config = dict(
    model='image classifier',
    arch='vit',
    norm_position='pre',
    hidden_act='gelu',
    head_dim=16,
    conv_stem=False,
    width=256,
    positions='conv',
    loss='cross_entropy',
    learning_rate=0.012,
    max_steps=8500,
    epochs=8.8,
    warmup_steps=1700,
    weight_decay=0.01,
    adamw_weight_decay_other_params=0.01,
)
Rows from block 5, named by matrix and row number. Rows with one number belong to one attention dimension. Each number is 128 + 24 x the weight over its row's rms, rounded and kept within 0 to 255. All counts start at 0. After the name is the row's rms in percent of the matrix's.
# v: attention value (model.blocks.5.attn.v.weight, 256x256), inputs 172-214
# proj: attention output (model.blocks.5.attn.proj.weight, 256x256, transposed), outputs 172-214
v.102 102 [115 139 160  86 151 145 172 105 137 142 134 137 143 120 118  91 132 151 113 157  98 112 145 143 116 112 168 110 123 108  97 155 133 115 106 152 151  99 106 131 114 161 128]
proj.102 096 [131 150 136 119 123 143  93 109 145 115 119 149 118 107 132 121 170 131 130  98 130 118 140 136 136 112 133 106 184 133 105 142 160 166 130 108 143 124 116 121 143 158 153]
v.103 099 [121 140 145 144 171 161 108 140 140 135 122 164 124 132 135 104 110 148 120 116 148 178 190 102 106 141 140 115 143 107 118  97  76  95 114 127 135 148  90 121 134 151 148]
proj.103 099 [118 120 108 161 155 135 133 153 161 129 135 116 123 141  77 135 143 111 106 164 117 102  47 114 142 116  75 147  95 146 154 108 164  90 127 139 114 149 128 137 140 118  77]
v.104 104 [140 119 142 126 106 143 136 134 122  99 168 156 144 133 103 119 143  92 109  91 134 156  88 149 131 133 126 137 120 167 123 122 137  86  92 121 147 135 119 103 145 118 154]
proj.104 106 [154 158 136 138 178 128 149  95 153 133 155 151 127 143 143 159 152 177 123 169 100 116 135 106 132  89 128  85 133 158 128  89 151 151 114 111 130 118 110 110 149 135 129]
v.105 100 [130 154 130 111 153  84 123 151 125 160 107 167 128 114  94 102  98 157 160 110 172 144 135 114 117 109 135 136 133 157 106 153 116 161 127  89 124 118 124 141 107 131 181]
proj.105 102 [112 125 139 136 131 174 164 132 125 139 115 134  97 116 112 102 135 126 111 100 106 111 115 159 150 138 128 133  97 125 169 128 106 162 207 128 122 144 116 117 157 174 106]
v.106 100 [137 124  98 136 120 140 102 124  76 124 179 115 127 154 163 142 167 145 135 123 180 136 101 111 126 165 138 149 154  96 161 143 152 154  84 124  91 134 126 115 148 132 134]
proj.106 100 [115 175 139 154 132 100 152 161 136 122 113 132 113 121 110 122 141 112 170  89 115 124 139 138 172  92 163 154  93 131 100  99 112 119 140 178 134 118 137 145 124 140 118]
v.107 107 [168 190 100 141 143 113 150 126 119 151 140  95 106 152 149 119 142 114 136 145 117 143 137 152 118  95 142 138 153 116 136 145  72 109 131 116 106 139 187 141 105 133 124]
proj.107 110 [117 130 110 115 111 123 117 146 113 131 124 127 145 148 155  98 140  94 115 146 108 122 134  95 117 139  98 161  91  81 106 105 160 199 130 134 104 112  89  97 109 100 150]
v.108 100 [ 58 108 121 184 159 163 150 117 133 141 138 134 120 146 147 136 149 102 129 144 127 108 120 105 166 121 158 133 114 125 104 140 151 128 128  94 151 161 158 147  91 128 124]
proj.108 102 [131 139 127 126 121 134 146 109 143 124 132 164 120 123 130 146 148 123 147 118 134 120 166 151 109 138 172 126 130 102 141  91 105 135 157 106  57  77 144 130 136 157 119]
v.109 105 [147  95 132 174 135 151 149 139 112  98 132 133 117  79 113 136 114 138 103 110  89 127 144 124 137 117 162 123  92 176 144 107 135 200  81 127 125 172 122 158 123 136 158]
proj.109 105 [ 92  99 130 104 104  95 199  99 117 151 148 133 156 106  90 149 163 129 125 160 117 172 123 179  87 118 126 127 147 118 129 139 121  79 149 147  90 136 112 159 148 125 136]
v.110 101 [ 74 152 122 139 133  94 117 138 170 107 115 159 116 138 133 156 137 122 162 108 129 159 119 134 174  70 130 141 168 109 133 105  86 107  99 147 168 119 134 144 132 135 124]
proj.110 101 [127  82  94 148 102  85 157 137 125 104 140 109 124 135  77  80 101 143 122 132 142 145 121 108 128 120 123 180 163 164 183 109 164  98 144  66 134 170 102 138 135 172  99]
v.111 104 [136 163 114 127  94 149 150 140 121 121 132 118 129 103 149 125 132 138 170 148 117 118 142 118 120 125 155 136 122 111 158 124 136 169 136 109 115  97 118 155 149  84 130]
proj.111 098 [102 112 159 110 111 120 108 126 139 160 172 136 166 128 123 115  77 137  93 122 132 148  91  93 172 142 142 128 107 121 123 174 146 110 150 138 126 135 119 148 130 118  94]
v.112 100 [136 151 166 126 104 146 141 100 141 134 111 142 110 137 146 134 128 128 113 135  74 146 109 100 131  86 157 158 157 139 125 132 101 136 109 112 135 172 200  93 149 137 120]
proj.112 099 [ 81 114 151 173 161 150 111 114 166  86 102 155 103  83  83 114  98 164 157 113 169 119 148 136 120 134 158 109 116 129 134 130 115 120 111 165 131 129 145 121 126 133 116]
v.113 096 [143 157 171 131 106 132 125 153  97 138 117 131 134 123 124 173  97 134 166 133  79 109 122 112 144 157 109  87 131 107 134 125 186  99 115 108 148 133 156 110 124  60 184]
proj.113 096 [108 145 116 136 116 138 128 152 164 117 138 138 126 121 104 128 216 133 124 115 176 128  99 132 114 111 130 134 113 134 142 146 114 155 147 167 171 147  75 147 142 128 137]
v.114 095 [129 105  98 116 108 137 135 121 108 100 129 115 160 125 145 116  94 132 109  99  80 170 115 108 163 115 121 139 142 135 109 112 100 149  63 158 141 152  98 123  75 147  92]
proj.114 092 [114 103 126 105 118 159 124 111 145 158 122 127  93 105 157 142 118 149 159 110 148 132 118 133  83 124 118 114 149 116 144 157 102 112 171  89 114  88 150 139 115 143 131]
v.115 094 [125 107 159 117 118 152 130  91 124 119 128 153 128  94 128 138 130 131  82 116 125  79 100 133 116 141 142 120 126 141 140 132 113 142  77 159  76 128 134 137 153 154 180]
proj.115 094 [179 183 102 109 164 133 108 190 157 138  72 129 135 148 102  81 133 135 122  94 149 166 128 110  97 123 145  97 106  71 110 125 172 188 143 148 150 106 128 162 114 105  76]
v.116 097 [113 119 134 124 178 132 158  67 129 117  88 127 146 116 101 131 146 160  90 143 162  94 102 134 118 121 123 154 139 146 139 133 123 126 123 121  89  80 114 109 104 152 142]
proj.116 103 [119 112  81 174  73 162 110 162 116 151 158 111 108 115 120  69  99 124 109 117 142 149 129 119 144 164 126 140 121 139 123 126 125 143 134  83 124 122 121 163 135 149 136]
v.117 104 [100 109 102 108 128 141 139 122 178 120 143 124 124 174 115 118  94 116  85 158 138 116  82 104 172 171 132 100 140 107 119 121 165 137 109 109 107 109 122 124 113 122 135]
proj.117 101 [132 152 124 134 104 111 154 161 142  95 105 126 130 145 145 112 143 130 145 109  87 143 131 178 130 102 163 134 150 150 141 149 101 109 146 126 174 144 140 159 109 104 151]
v.118 100 [ 85  89 104 147 146  95 105 173 130 108 132 103 130 134 133 161 124 108 140 124 114 128 135 110 124 147 129 128 152 107 100 132 110 134 109 131 114  97  57  88  97 145 152]
proj.118 093 [166 137 124 137 133 106 145 133 122 131  99 181 126 109 106 178 137 161 116 145 112 112 110 134 117 114 120 137  81 127  91 106 157  94 130 111 127 140 118 140 157 105 133]
v.119 099 [ 80  88 130 116 141 110 132 130 131 124 125 148 106 141 115 174 145 137  79 108 139 122 125  91 131 150  96 166 106 113 151 117 112 164 141 131 137 175 143 131 132 115 117]
proj.119 096 [166 157 126 120 109 137  82 120 121 126 112 135 169 135  93 120 134 142 173 109 142 122 153  83 112 137 129 136 136 136 131 144 140 111 122 116 106  97 171 110 139  76 122]
v.120 102 [ 97 128  83 171 150 127 125 119 114 106  88 106 147 100 154 177 101 132 100 172 122 106 115 147 120 146 104 110 138 135 134 131 132 130 109 148 115  98 116 193 137 132 132]
proj.120 098 [107 116 169 133 110 152 105 128  87 113 111 126 145 110 153  89 174 120 135  87 137 150 125 123 137 156 131 138 103 152  84 131 141 114 155 106 151 130 148 122  79 148 126]
v.121 099 [151  99 103 164 101 136 132 117 124 112 101 111 108 146 148 121 104  97 166 120 149 145  79 105 133 167 105 158 150  77 134 112 166 111  88  85 148 124 175 109 126 114 125]
proj.121 098 [118 161 148 142 141 118 145  79 162 166 161 124 110 194  88 178 130 126 121 138  70 154 110 115 134 122 150 120  56 171 103 153 118 164 155 129 140 180 108 132 172 145 126]
v.122 099 [154 102 119 112 110 206 158 104 159 137 105 120 114 139 143 160 124 116 110 149 137 112 111  98 109 117 113 138 147 136 110 103 119 112 159  76 142 141 135 113 140 106 109]
proj.122 087 [131 112 112  96 151 146 132 137 128 154 138 125 125 122  85  88 100 146 150  90 143 188 105 124 130  98 153 105 102 111 150 143 137 150 108 143 151 176 152 120 135 115 136]
v.123 103 [142  99 108 155 121 114 124 122 102 152 134 137 141 121 152 117  93 125  71 122 113 116 138 149 155 176 153  69 100 121 134 114 132 115 121 104 151 106 120 141 136 152  95]
proj.123 099 [143 144 139 102  77 103 141 157 118 145  93 105 147 101 138 144 163 101 151  97  77 126 166 141 108  98  90 147 125 188 138 134 135 134 128  77  82 117 147 133 107 101 124]
v.124 095 [119 141 124  99 135 123 129 117 106  84 155  95 148 133 141 135 133 160 122  97 115 183 176 150 136 103 128 141 128 120 143 128 143 124  82 112 134 112 101 114 143 133 141]
proj.124 099 [133  88 189 125 172 134 101 103  93  85 116 115 104  87  87 141 106  90 145 152 152 144 131  95  96 143  96 102 160 129 135 139 119  97 132 154 161 124 162 116 133 134 122]
v.125 089 [148 167 144 133 120 112  96 140 141 115 118 161  98 145 156 137 141 169 147 143 108 119 172 124 143 119 144 150 179 115 106 129 151 108 148 103  78 136 151 139 141 134 108]
proj.125 091 [ 97  94 120 155 132 135 153 135 110 143 114 108 121 116 105 103 111  96 114 146  91 100 125 107 177 144  99  84 118 180 110 145 109 117 127 123 104 151 125  91 108 151 135]
v.126 096 [122 105 131 117 125 123 191 127 125 129 129 116 139 100 123 111  96 127 150 150 111 146  73 135 113 110  87 170  91 144 116 108 127 134 124 118 113 122 152 137 139 116 117]
proj.126 097 [123 107 156  99 130 120 146  93 183 106 123 144 107 149  96 163 131 123 107 128 138 155 100 136 154 127 147 116  87 101 132 153 140 131 143 180 116 107  96 143 149 173 142]
v.127 099 [112 162 131 141 103  87 131 157 146 136 122  50 131 141 154 125 113 137 152 159 115 151 153 129 184 105 100 168 154 123 112 128 119 134  89 129 130 105 133 161 113 152 145]
proj.127 096 [122 170 121 150 166 161 119 130 139 112 155 162 138  99 119 132 144 110 133 122 120 161 129  82  86 102  80 131 143 112 119 121 129 165 132 129 138 112 119 143 161 140 136]
v.128 096 [117 105 116 118 133 145 127 162 141 157 146 113 124 127 149 118 127 104 153 125 158 139 106 131 161 176 129  86 163  77 118 151 129 135 147 133 102 127 115 128 166 155 167]
proj.128 091 [152 124 100 144 119 145  85 107  97  93 143 138  98 154 118  80 112 100  84 112 159  82 147 102 137 129 138 159 148 139 121 155 114 142 131 116 116 173 160 124 148 107  93]
v.129 093 [114 179 122  90 119 119 149 108 124  83 123 118 121 148 141  88 100 129 141 123 108 154 117 132 161 109 149 175 103 169 134 160 114 143 136 119 145 162 138  92 124 149 162]
proj.129 100 [104 103 177 129 106 126  83 106  84  81 154  74 166  88 145 128 156 106 127 122 127 155 100 180  88 118  94  97 139  92 159 130 117 124 142 143 147 145 110 100 105 150  86]
v.130 092 [ 93 110 115 108 164 118 106 137 104 135 137 169  91 128 133 109 180 148 113 111 148 172 121 121 101 153 116 114 132  72 124 143 138 151 137  86 146 133 122 113  83 150 122]
proj.130 091 [150 137  87 144 145 107 142 117 139 159 153 129 146  90 106 160  82  78 119 174 116 111 123 114 154 129 122 139 150 136 174 156  88 104 122 146 132 159 110 162 160  96 123]
v.131 102 [109 123 150 160 131 114 131  60 143 140 137 145 104 134 112 132 169 123 128  88 133 119 144 138 119  73 148 105 123  99 143 137 113 147 107 142 158  84 157 113 135 129 126]
proj.131 103 [180 134 140 144 138 154 147 164 123 141  90 147 108 104 102 134 119 124 158 135 114 132 130 144 148 129 151 132 149 108 114 112 146 157 135 121 102 139 153 127 157 129 133]
v.132 103 [139 133 114 150  90 156 113 107 165 124 127 132 104  97 156 137 139 126  84 138 114 105 127 113 121 117 118 126 115 168 102 117 117 135 125 139 110 189 186  99 191 119 160]
proj.132 099 [119 137 125 119 161  98 118 164 174 118 122 115 122 109 155 126 103 162 111 178 107 175 148 141 155  94  97 134 112 156 110 121 108 150 137 112 126 143 149 129 138 188 126]
v.133 094 [120 113 137 137 103 138 136 139 105 119 156 102 138 144 113  90 135 101 118 129 169 131 138 114 125 156 124  90 128 107 108 142 109  86 145 164 160 121 162 105 102 114 130]
proj.133 098 [173 135 153 142 119 141 117 115 123 128 146 144 123 111 131 118 151 141 117 132  93 111 133 136 176 105 135 155  95  98 154 109 167 112 133 103  92 145 140  95  68 164 113]
v.134 096 [141 125 138 162 147 131 115 135 141 133  74 160 129 147 118 140 128 151 135 111 114 114 146 111 124 109 113 135 114 103  67 147  90 109  88 143  97 121 150 112 148  94 132]
proj.134 100 [144 134 126 151 126 112 118 135 137 130  99 142 156 108 114 143 140  50 136 129 185  83 123 100 125 123 148 139 128 151 146 102 130 118 141 135 124 156 173 149  99 133 141]
v.135 105 [137 134 156 167 203 163 127 124 134 124 121 135 123 103 139 116 147  97  59 136 149 108 127 101 153 124 101  89 114 150 151 119  86 168 106 138 152 176 134 175 122 121 149]
proj.135 102 [150 170 132 120 149  96 132  76 119  87  94 123 149 116 127  88 112 134 179 107 121 153 166 113 148 152 191 141 116 121  86 116 155 133 120 121 103 145 134 103 120 119  85]
v.136 103 [101 148 169 134 129 106 157 126 135 141 129 146 135 143 125 131 163 181 127 158 137 104 173 170 103 151 140 134 133 114 120 130 118 102  95 143 140 204 138 149 118 123 147]
proj.136 100 [185 104  88 147 170 139  91  99 145 123 146 106 111 120 140 147 153 148 144 124 141 156 126 112 147 106 165  79  96 162 157 132  98 159 139 109 107 109 150 142 126 112 158]
v.137 098 [ 67 104  86 131 123 157  75 167 138 102 108 150 137  87  76 143 143 128 117 132 135 130 138 123 160 120 140 132 132 138 113 161 131 148 108 160 139 130 158 117 122 176 130]
proj.137 096 [145 110 183  79  65 136 153 127 127 130 136 118 136  97 174 154 121 163 123 150 117 116 133 103 112 160 149 116 130 140 128 106 106 109 142 140 145 124  94 148  97 108 124]
v.138 099 [157 122 122 150 116  90 106 114 116 128 125 140 168 151 108  71 145 187 133 112 164 160 115 116 142 131 124 150 162  81 131 146 134 128 128 120  87  67 106 145 139 147 150]
proj.138 098 [126 125 122 103 171 174 125 131  90 131 107 127 109 162 136 159 164 119 145 115 176 111 140 114 119 130 151 151 116 157 162  88  72 126 125 110 106 108 110 124 133  81 107]
v.139 102 [109 136 109 143 144 109  96 121 123 170 108 156 113 162 121 136 191 169 116 110 141 158 111  95  98 165 156 127 116 142  94  92 113 119 151 134 106 163 122 134 103 129 142]
proj.139 102 [132 133  83 133 149 113 145 128  95 138 137 117 137 128 124 113  97 155 155 167 117  77  89 128 137 136 123 127 128 152 185 127 163 110 144 150 129  42 132 122 128 103  76]
v.140 092 [154 130 160  89 164 101 126 169 160  81 166 126 128 108 138 145 151 142  96 108 153 115 129  85  95 135 142 121 127  99 125 119 123 189 109 133 144 129 123 111 144 120 123]
proj.140 091 [118 131  86 107 142 120  99 105 135 150 126 120 104 136 124  72 118 132 162 134 114 159 108 161 109 127 147 149 100 112  95  96 111 112 158  88 135  85 125 140 159 148 116]
v.141 101 [138 152 125  91 115 157 112 109 136 163 142 135 120 121 149 163 147 107 107 141 136 142 134 141 167 135 104 168 130 162 111 159 180 147 154 150 144 109 139  63 160 178 149]
proj.141 093 [183 127 135 100 143 103 129 130  97 104 133 132 110  96 107 112 123 146 148 123 132 135 101 125 160 117 126 157 131 110 127 147 110 130 113 149 108 131 113 106 128 139 101]
v.142 097 [153 168 116 169 123 117 152  84 144 119 129  97 142 130 180 122 119 143 100 106 130 151 109 129 113 133  85 164 103 115 155 114  79 135 122 109 119 121 122 118 134 173  77]
proj.142 098 [ 92  78 111 140 102  98 121 156 125 130 130 141 133 134  97  94 140 152 153 137 113 128  91 128 110 164 121  89 205 129  95 134 177 109 129 125 110 135  99 151  91 156 191]
v.143 096 [155 152 116 123 157 119 112 147 135 147 179 107 142 100 106 138  92 114 137 110 113 164  96 116 168  95  90 116 153  91 116 151 145 127 105 140 107 119  76 108  91 155 166]
proj.143 090 [ 78 138 141 121  82 108 160 103 133 145 128 104 132 148 136  96 134 124 115 132 105 148 136  91 126 142 138 143 119 100  80  73 135 136 112 101 166 116 142 121 142  84  97]
v.144 096 [122 175 156 112 133 141 137  97 144 150 135 136 137 135 145  91 118 176  93 103  82 111 119 134 153 139  84 124 146 111 117 137 166 105 121 118 147 114 146 149 144 116 192]
proj.144 096 [144  93 143 120 126 160 114  98 118 133 122  71 105 141 133 147 145 129 148 125 153 128  87 151 148 122 118  84 146 108 142 158 155 141 129 168 135 129 148 143 132 107 131]
v.145 101 [103 154 147  96 154 149 117 132 144 128 135 118 110 102 116 148 146 138 142 124 149 164 181 159  95  87 100 143 139 147 152 134 140 123 138 177 130 126 112 127 123 136  91]
proj.145 100 [142 117 111 125 133 109 157 112 116 139  70 142 137 170 140  99 103 156 122 135 179 135 102  86 130 121 120 113 164 143 126 133 157 103  99 136 136 158  99 136 118 134 169]
v.146 103 [123  90 136 135 119 132 116 119 141  99 144 151 106 149 135 134 127 173  91 107 140 156 109 154  85 168 150 155 100 141 122 127 114 124 121  81 120 148 125 125 162 116 107]
proj.146 091 [137 120 138 139 119 159 127 110  67 116  94 126 165 142 160 120 114 167 110 111 101 137 178  64 135 147 130 119 140 133 156 150 197 180 141 152 144 107 129  82 106 171 147]
v.147 105 [114 108 145 123 124 108 110 157 124 149 140 142 120 100 121  93 116 112 138  70 185 155 101 145 112 140 102 115 128 137 122 141 145 185 125 163 143 111 126 134 154 139 188]
proj.147 105 [146 158 117 116 132  92 119  73 142 141 141 114 129 155 149 121 120 147 144 122 100 121  92 126 138 125 133 153 175 126  88 142 156 116 133 138 120 142 123  98 135 124 113]
v.148 099 [ 92 169 108 119 168 118 139 122 132 135 114 140 122 132  98 142  79 135 115 146 130 118 148 125  83 136 131 104 179 129 163 152 117 127 125 129  92 102 115 125 109 125 183]
proj.148 095 [130  90 133 144  60 120 118 138 153 114 176 148 154 156 156 160 136 126 155 119 141 118  81  99 173 105  98 140  94 141  76 126 106 104 116 132 128 151 141 132 117 160 162]
v.149 093 [138 175 131 144 129 134 125 129 159 125  79 213 158  83 106 134 110 117 110 133 180 158 125 129 125 134 147 148 131 123 149 130  84 162 103 143 179 124 163 123 139 123 119]
proj.149 100 [126 168 138 109 133  99 173 116 120 143 135 103 101 159 142 120 173 151 152  76  52 125  76 154 102  77 112  99 114 130 109 154 146  89 137 140 112 120  93 143 145 118 144]
v.150 105 [128 147  92 153  50 125 142 106 140 110 150  30 161 118 119 146 109 149 135 111  88  98 120 112 147 100 177 149 107 111 131 118 128 142 132 121 147 148 105  91 109 141 104]
proj.150 108 [126 148 170 129 101 153 138 101 116 129 108 168  75 110 128 102 153 109 125 154 138 195 128 143 161 118 139 120 120 104 118 136 165 118 116 114 143 124 128 130 166 155 121]
v.151 107 [140 107 169 149 143 128 120 150 172  99 103 163 143 167 140 152 115 132 107 148 127 167 142 134 119 133 126 138 130 131 137 107 118  71 154 134 166 107  78 119 108 114 130]
proj.151 099 [140 132  75 104 154 123 154  97 159 124  93 119 120 101 144 122 146 128 131  99  93  85  88 151 116 165 111 129 123 115 160 144 162 108 102 133  90 105 156 150 144 136 138]
v.152 101 [130 115 110  98  89 106 124 143 108 158 168 178 118 150 102 149 136 131 136 147 113 140 160 105 116 175 135 133 133 148  94 130 153 127 115 138 115 132 129 134 113 133 176]
proj.152 098 [124 140 128 133  84  81 120 160 132 173 121 111 140 142 112 106 101 106 122 100 147  93 151 111  99 131 159 145 123 180 122 187 122 162 110 143 125 132 136 120 122  89  97]
v.153 098 [165 152 108 143 115  99 142 123 142 140 115 128 105 143 137 124 128 111 135 161 109 128 137 147 103  91 150 130 128 109 147 104 116 147 130 129 136 143 130 117 131 130 105]
proj.153 096 [100 161 131 143  92 127 123 132 108  95 165 107 144 104 124 138 155 145 156 130 126 111 139 137 110 130 107 140  91 122 127 153 175 113 120 118 108 150 118 102 107 126 135]
v.154 095 [139  90 124 115 177 120 130 134  68 148 150 111  87 133 108 130 119 137 107 132 144  90 137 126 114 154 107 116 124  95 113 154 165 161 115 127 155 140 124 167 119 115 134]
proj.154 101 [107 108  98 126 100 112 142 125 149  91 117 123 134 151 127 103 110 159 116 144 158 165 157 162 117 162  90 116 170 165 175 119 157 168 134 121 127 118 120 138 125 114 103]
v.155 092 [107 111 134 120 100 156 153 112 161 102  79 129 123 147 114 226 152 128 128 117 136 111 138  98  97 122 151 126 138 125 159 109  57 147 104 135 125 144 157 102 129 118 138]
proj.155 091 [137 130 151 116 142 127 144 138 109 157 108 155 111 136 124 104 121 154  73 104 117 127 164 115 159 162 108 171 128 109  70 120 167 109 143  81 132  95 114  94 158 133 134]
v.156 112 [108 131 194 161 123 123 137 132 113 119 137  95 131 119 142 136 144 106 133 124 143 135 105 139 175 111 122 121 152  89 154 155 145 110 115 120 110 120 128 113 111  91  89]
proj.156 107 [118 123  87 160 131 162 135 175 142 131 145 141 133 142 119 105 113 105  93  87 103 121 156  84 119 120 108 135 109 102 122  99 104  97 135 159 126 129 128 110 144 119 147]
v.157 104 [131 143  98 140 137 115  91 108 111 109 134  93 180 141 139 150 151 104 176 135 115 129 133 111 106  92 122 133 141 119 135 131 114 131 157 121 127 105  99 100 130  77 143]
proj.157 114 [121 122 109 121 110 127 112  81 126 148 114 123 130 107 135 140 147  70  88 150 109 181 162 141 152 151 143 146 110 156 101 101 136 117  89 168 128 143 149 115 119 153 130]
v.158 101 [150  93 123 132 130 143 108 161 169 102 121 130 162  98 120 138 125 146 178 117 160 144 128 123 100 133 141 149 157 131  75  81 166  98 184 132 143 178 125 103 150 118 117]
proj.158 097 [115 102  93  83 148 193 103  77 118 165 127 129 154 101 155 114 122 135 120 110 107 141 166 136 142 136 136 146 129 148 148 121 116 146  80 165 158 140 131 131 114 130 150]
v.159 103 [ 89 167 147 129 105 136 118 121 158 145 103 151  99 129  70 151 112 150 154 145 140 103 155 119 109 108 135 142 149 109 126  90 124 149 189 126 184  85 126 110 138 132 153]
proj.159 103 [119 134 101  93 140 132 158 153 118 128 140 110 111 139 158 146 120 114 135 155 131 100 173 150 153  83 131  81 109 100 105 157 141  91 100 136 122 161 126  91 113 115 137]
v.160 093 [156  93 150 128 135 189 112 137 113  81  99 114 141 123 104 121 119 114 110 111 143 148 146 120 151 138 145 125 119 115 179 145 147 103 142 100 133 142 125 138 163 121 119]
proj.160 102 [135 124 140 157 133 122 163 126  95 134 151 132  75 137  52 117 166 110 117 149 126 123  95 142 120  83 125 144 156 142 135  94 122 128 144 128 147 134 133  92  99 111 163]
v.161 105 [126 113 131 133 151 155 118 101 166 139 124 178 134  98 128  94 138  97 150 145 125 104 107 152  93 164 138 129 107 141  97 159 145 109 114 113 109 150 101 161 175 146 119]
proj.161 103 [129 143 138 122 147 143 114 135 126 114 147 121 101 105 105 168 105 118 166 121 156 110 135 110 172  64  97 105 111 149 144 125 107  94 123 111  81  91 135 119 165 129 150]
v.162 102 [116 135 139 121 140 141 114 107 126 150 111 129 118 115 109 152  93 124 104 139 133 122 131 148 110  81 117 128 177 168 125 149 109 143 115 122 112 112 101 121 147 132 126]
proj.162 099 [157 164 154 142 132  96 127 182 115 114 115 118 124 142 145 169 124 102 123 146 130 101 122 114 135 129 114 144 107 124 123  84 160 117 122 167 109 100  94 122 119 130 120]
v.163 092 [118 153 132 172 108 129 114 172 113  96 146 110 136  84 143 129 107 131 126 141 142 156 139 175 118 109 140 123 117 156 154 139 140 158  98 111 134 143  81 114 163 150 166]
proj.163 095 [191 129 131 117 165 126 124 129 133 103 135 114 102 114 114 105 139 125 143 112 147 141 117 115 118 119 117 143  82 170 135 141 151 118 120 151 111 113 150  83 147  91 123]
v.164 088 [ 71 133 137 156 136 119 144 165 106 125 141  84 139 114 142 134  84 143 131 122 178 154 123 170 118 114 185  93 115 107  85 129 130 147 138 147 117 110  80 135 129 149 112]
proj.164 092 [127 150 118 149 141 109  87 112 115 111 149 169 102 146 124 150 175 109 134  98 132 130 108 124 154 135 107 154 105 147 141 128 152 123 136 125 116 114 119 166 149 130 142]
v.165 103 [ 88 177 114 136 105 109 149 124 129 190 133 118 107 164 131 124 153 132 121 160 107 135 119 108 127 120 164 141 101 133  98 140 147 139 126  91 149 114 129 124 151 100 126]
proj.165 101 [125 136 152  97 166 153 121 131 159 134 101 145 149 143 119 127 162 141 140 139 153 116 120  77 126 129 132 120 155 123 137 162 164 126 121 125 145 130 105 138 104 142 150]
v.166 101 [130 139 151 123 133 146  98 120 142 152 105 150 178 116 156 184 175 101 152 106 185 131 156 136 114 158  99  79 128  95 164 125 150 110 128  76 123 124 139 153 138 155 136]
proj.166 097 [138 162 117 167 140 159 113 138 120 108 157  98  99 148  69 102 128 163 131 134 105 138 120 165 152 151 149 139 132 156 130 107 132 140  65 102 132 172  96 116 110 153 127]
v.167 094 [162 117 110 131 135 138 106 160 112  90 112 119  81 122 153 150 127 119 147 127  96  89 151 126  67  99 135 162 106 184 167 109 133  97 118 119 108 115 164  98 144 147 126]
proj.167 099 [106  77 154 119 126 148  94 122 164 151 154 136 136 141 134 131 135 117 142  75 177 116 110 134 101 115 104 120 153 121 164 150 124 135 113 146 169 156 106 129 146 127 135]
v.168 091 [120  68 140 139 117 133 162 144 108  70 132 157 136 126 126 120 137 122 110 120 103 164 150 114 131 100 101  81 187 141  92 132 134 116 126 125 153 141 122 132  82 147 102]
proj.168 082 [146 131 160 142 142 164 124 141 150 168  90 118  95  94 106 131 148 111 191 154 113 148 136 132 102 155 139 139 119 103 130 110  85 160  97 141 112 168 142 150 108 128 163]
v.169 091 [116  92 131 134 154 132 142 148  85 116 182 188 132 109 128 130 105 131 111 102 140 128 121 147 161 133 146 141 136 155 103 113 137 118 128 139 122 126 113 116 177 114 172]
proj.169 099 [ 97 143 124 136 116 146  97 107 105 139 122 108 127 156 122 100  85  96 138 173 120 136 106 156 104 112 177 138 155 143 132 154 118 119 139  69  98 103 111 154 149 161 135]
v.170 112 [136 126 126 127 128  92 159 137 107 106 132 128 101 150 129 105 127  80 193 155  99 138 173 117 131 121 103 157  91 176 106 107 181 147 114 138 159 110 140 160 101 117 154]
proj.170 107 [ 98 132 146 182 100 119 122 112 174 126 105 160 137 146  90 115 103 140  90 134 136 152 106 139 153 150 133 144 120 152 158 131 132 122 129 118 121 119 170 115 161 174  99]
v.171 094 [ 88 129 140 132 152 124 170 156 129 102 176 124  98 121 108 121 121 113 148  96 149 142 131 103 109 116 156 150 123 136 147  92 125 121  92 167 149 148 125 173 108 136 145]
proj.171 090 [142 169 142 152 128 135 123  71 122  84  91 160 103 145 124 127 140 160 146  76 157 108 127 146 146  93 133 131 128 157 140 150 168 137 133  97  84 127 113 163  94 158  88]
v.172 096 [147 186 136 143 154 125 157 100 110 141  83 133 125 156 132 141 109 123 100 117 113 112 152 117 151 160 151 184 131 176  99 107 128  94 156 171 156 129 148 119 125 140 163]
proj.172 093 [159 111 125 121  93 119 102 140 127 116 131 137 153 165 137 162 109 131  97 141 142 124 141 124 163 105  92 102 156 101 112 132 140 127 118  98 101 149 151 142 150 124 133]
v.173 109 [109 110 116 154 152 117 103 163 147  81 156 125 180 108 134  88 132 106 128 120 144 147 122 140 133 117 165 134 125 144 118 127 148 159 112 146 125 145  96  63  93 172 114]
proj.173 101 [151 127 125 185 169 105 167 121 104 156 132 164 114 152 127 118 177 116 155 153 120 121 113 126 120 137 120 140 101  98 131 103 132 119 129 120 177  92  93 120  88  94 131]
v.174 099 [100 110 110 148 155 120 123 136 118 137 155 116 107 106 164 103 141 128 157 136 165 109  96 105 148 114 129  96 136 140  83 141 146 174 113 121  93  99  98 138 108 142 126]
proj.174 094 [154 145 130 149 175  89 139 153 109 164 108 140 129  99 151 107 116 122 150 128 138 162 122 184  75 115  97 130 109 107 130 116 101 146 118 160 110 138 160 109 111 148 135]
v.175 100 [149 114 123 107 145 141 108 132 150 122 155 124 128 115 155 175 158 115 132  98 161 154 131 152  73 125 145 141 117 137 122  63 143 141 135 124 156 122 143 141 157 132  76]
proj.175 096 [102  93 108 134  89 149 143 139 153 152 118 119 138 169 186 112  90 132 123 140 142 116 137 129 122 150 132 110 115 120  77  98 107 133 111 106 161 116 145 145 107 132 114]
v.176 099 [149 144 140 128  99 113 145 133  97 140 107 123 166  86 145 164 159 111 117 121 118 112 150 134 128 146 123 159 144 108 104 109  97 124  84 148 117 132 122 104  72 125 153]
proj.176 106 [109  86 111  91  92 149 126 127 125 131  86 134 123 137 141 101 138 114 147 124 147 182 162  99 122  96 121 148 181 158 127  92 164 123 105 147 133 140 127 108 139 101 103]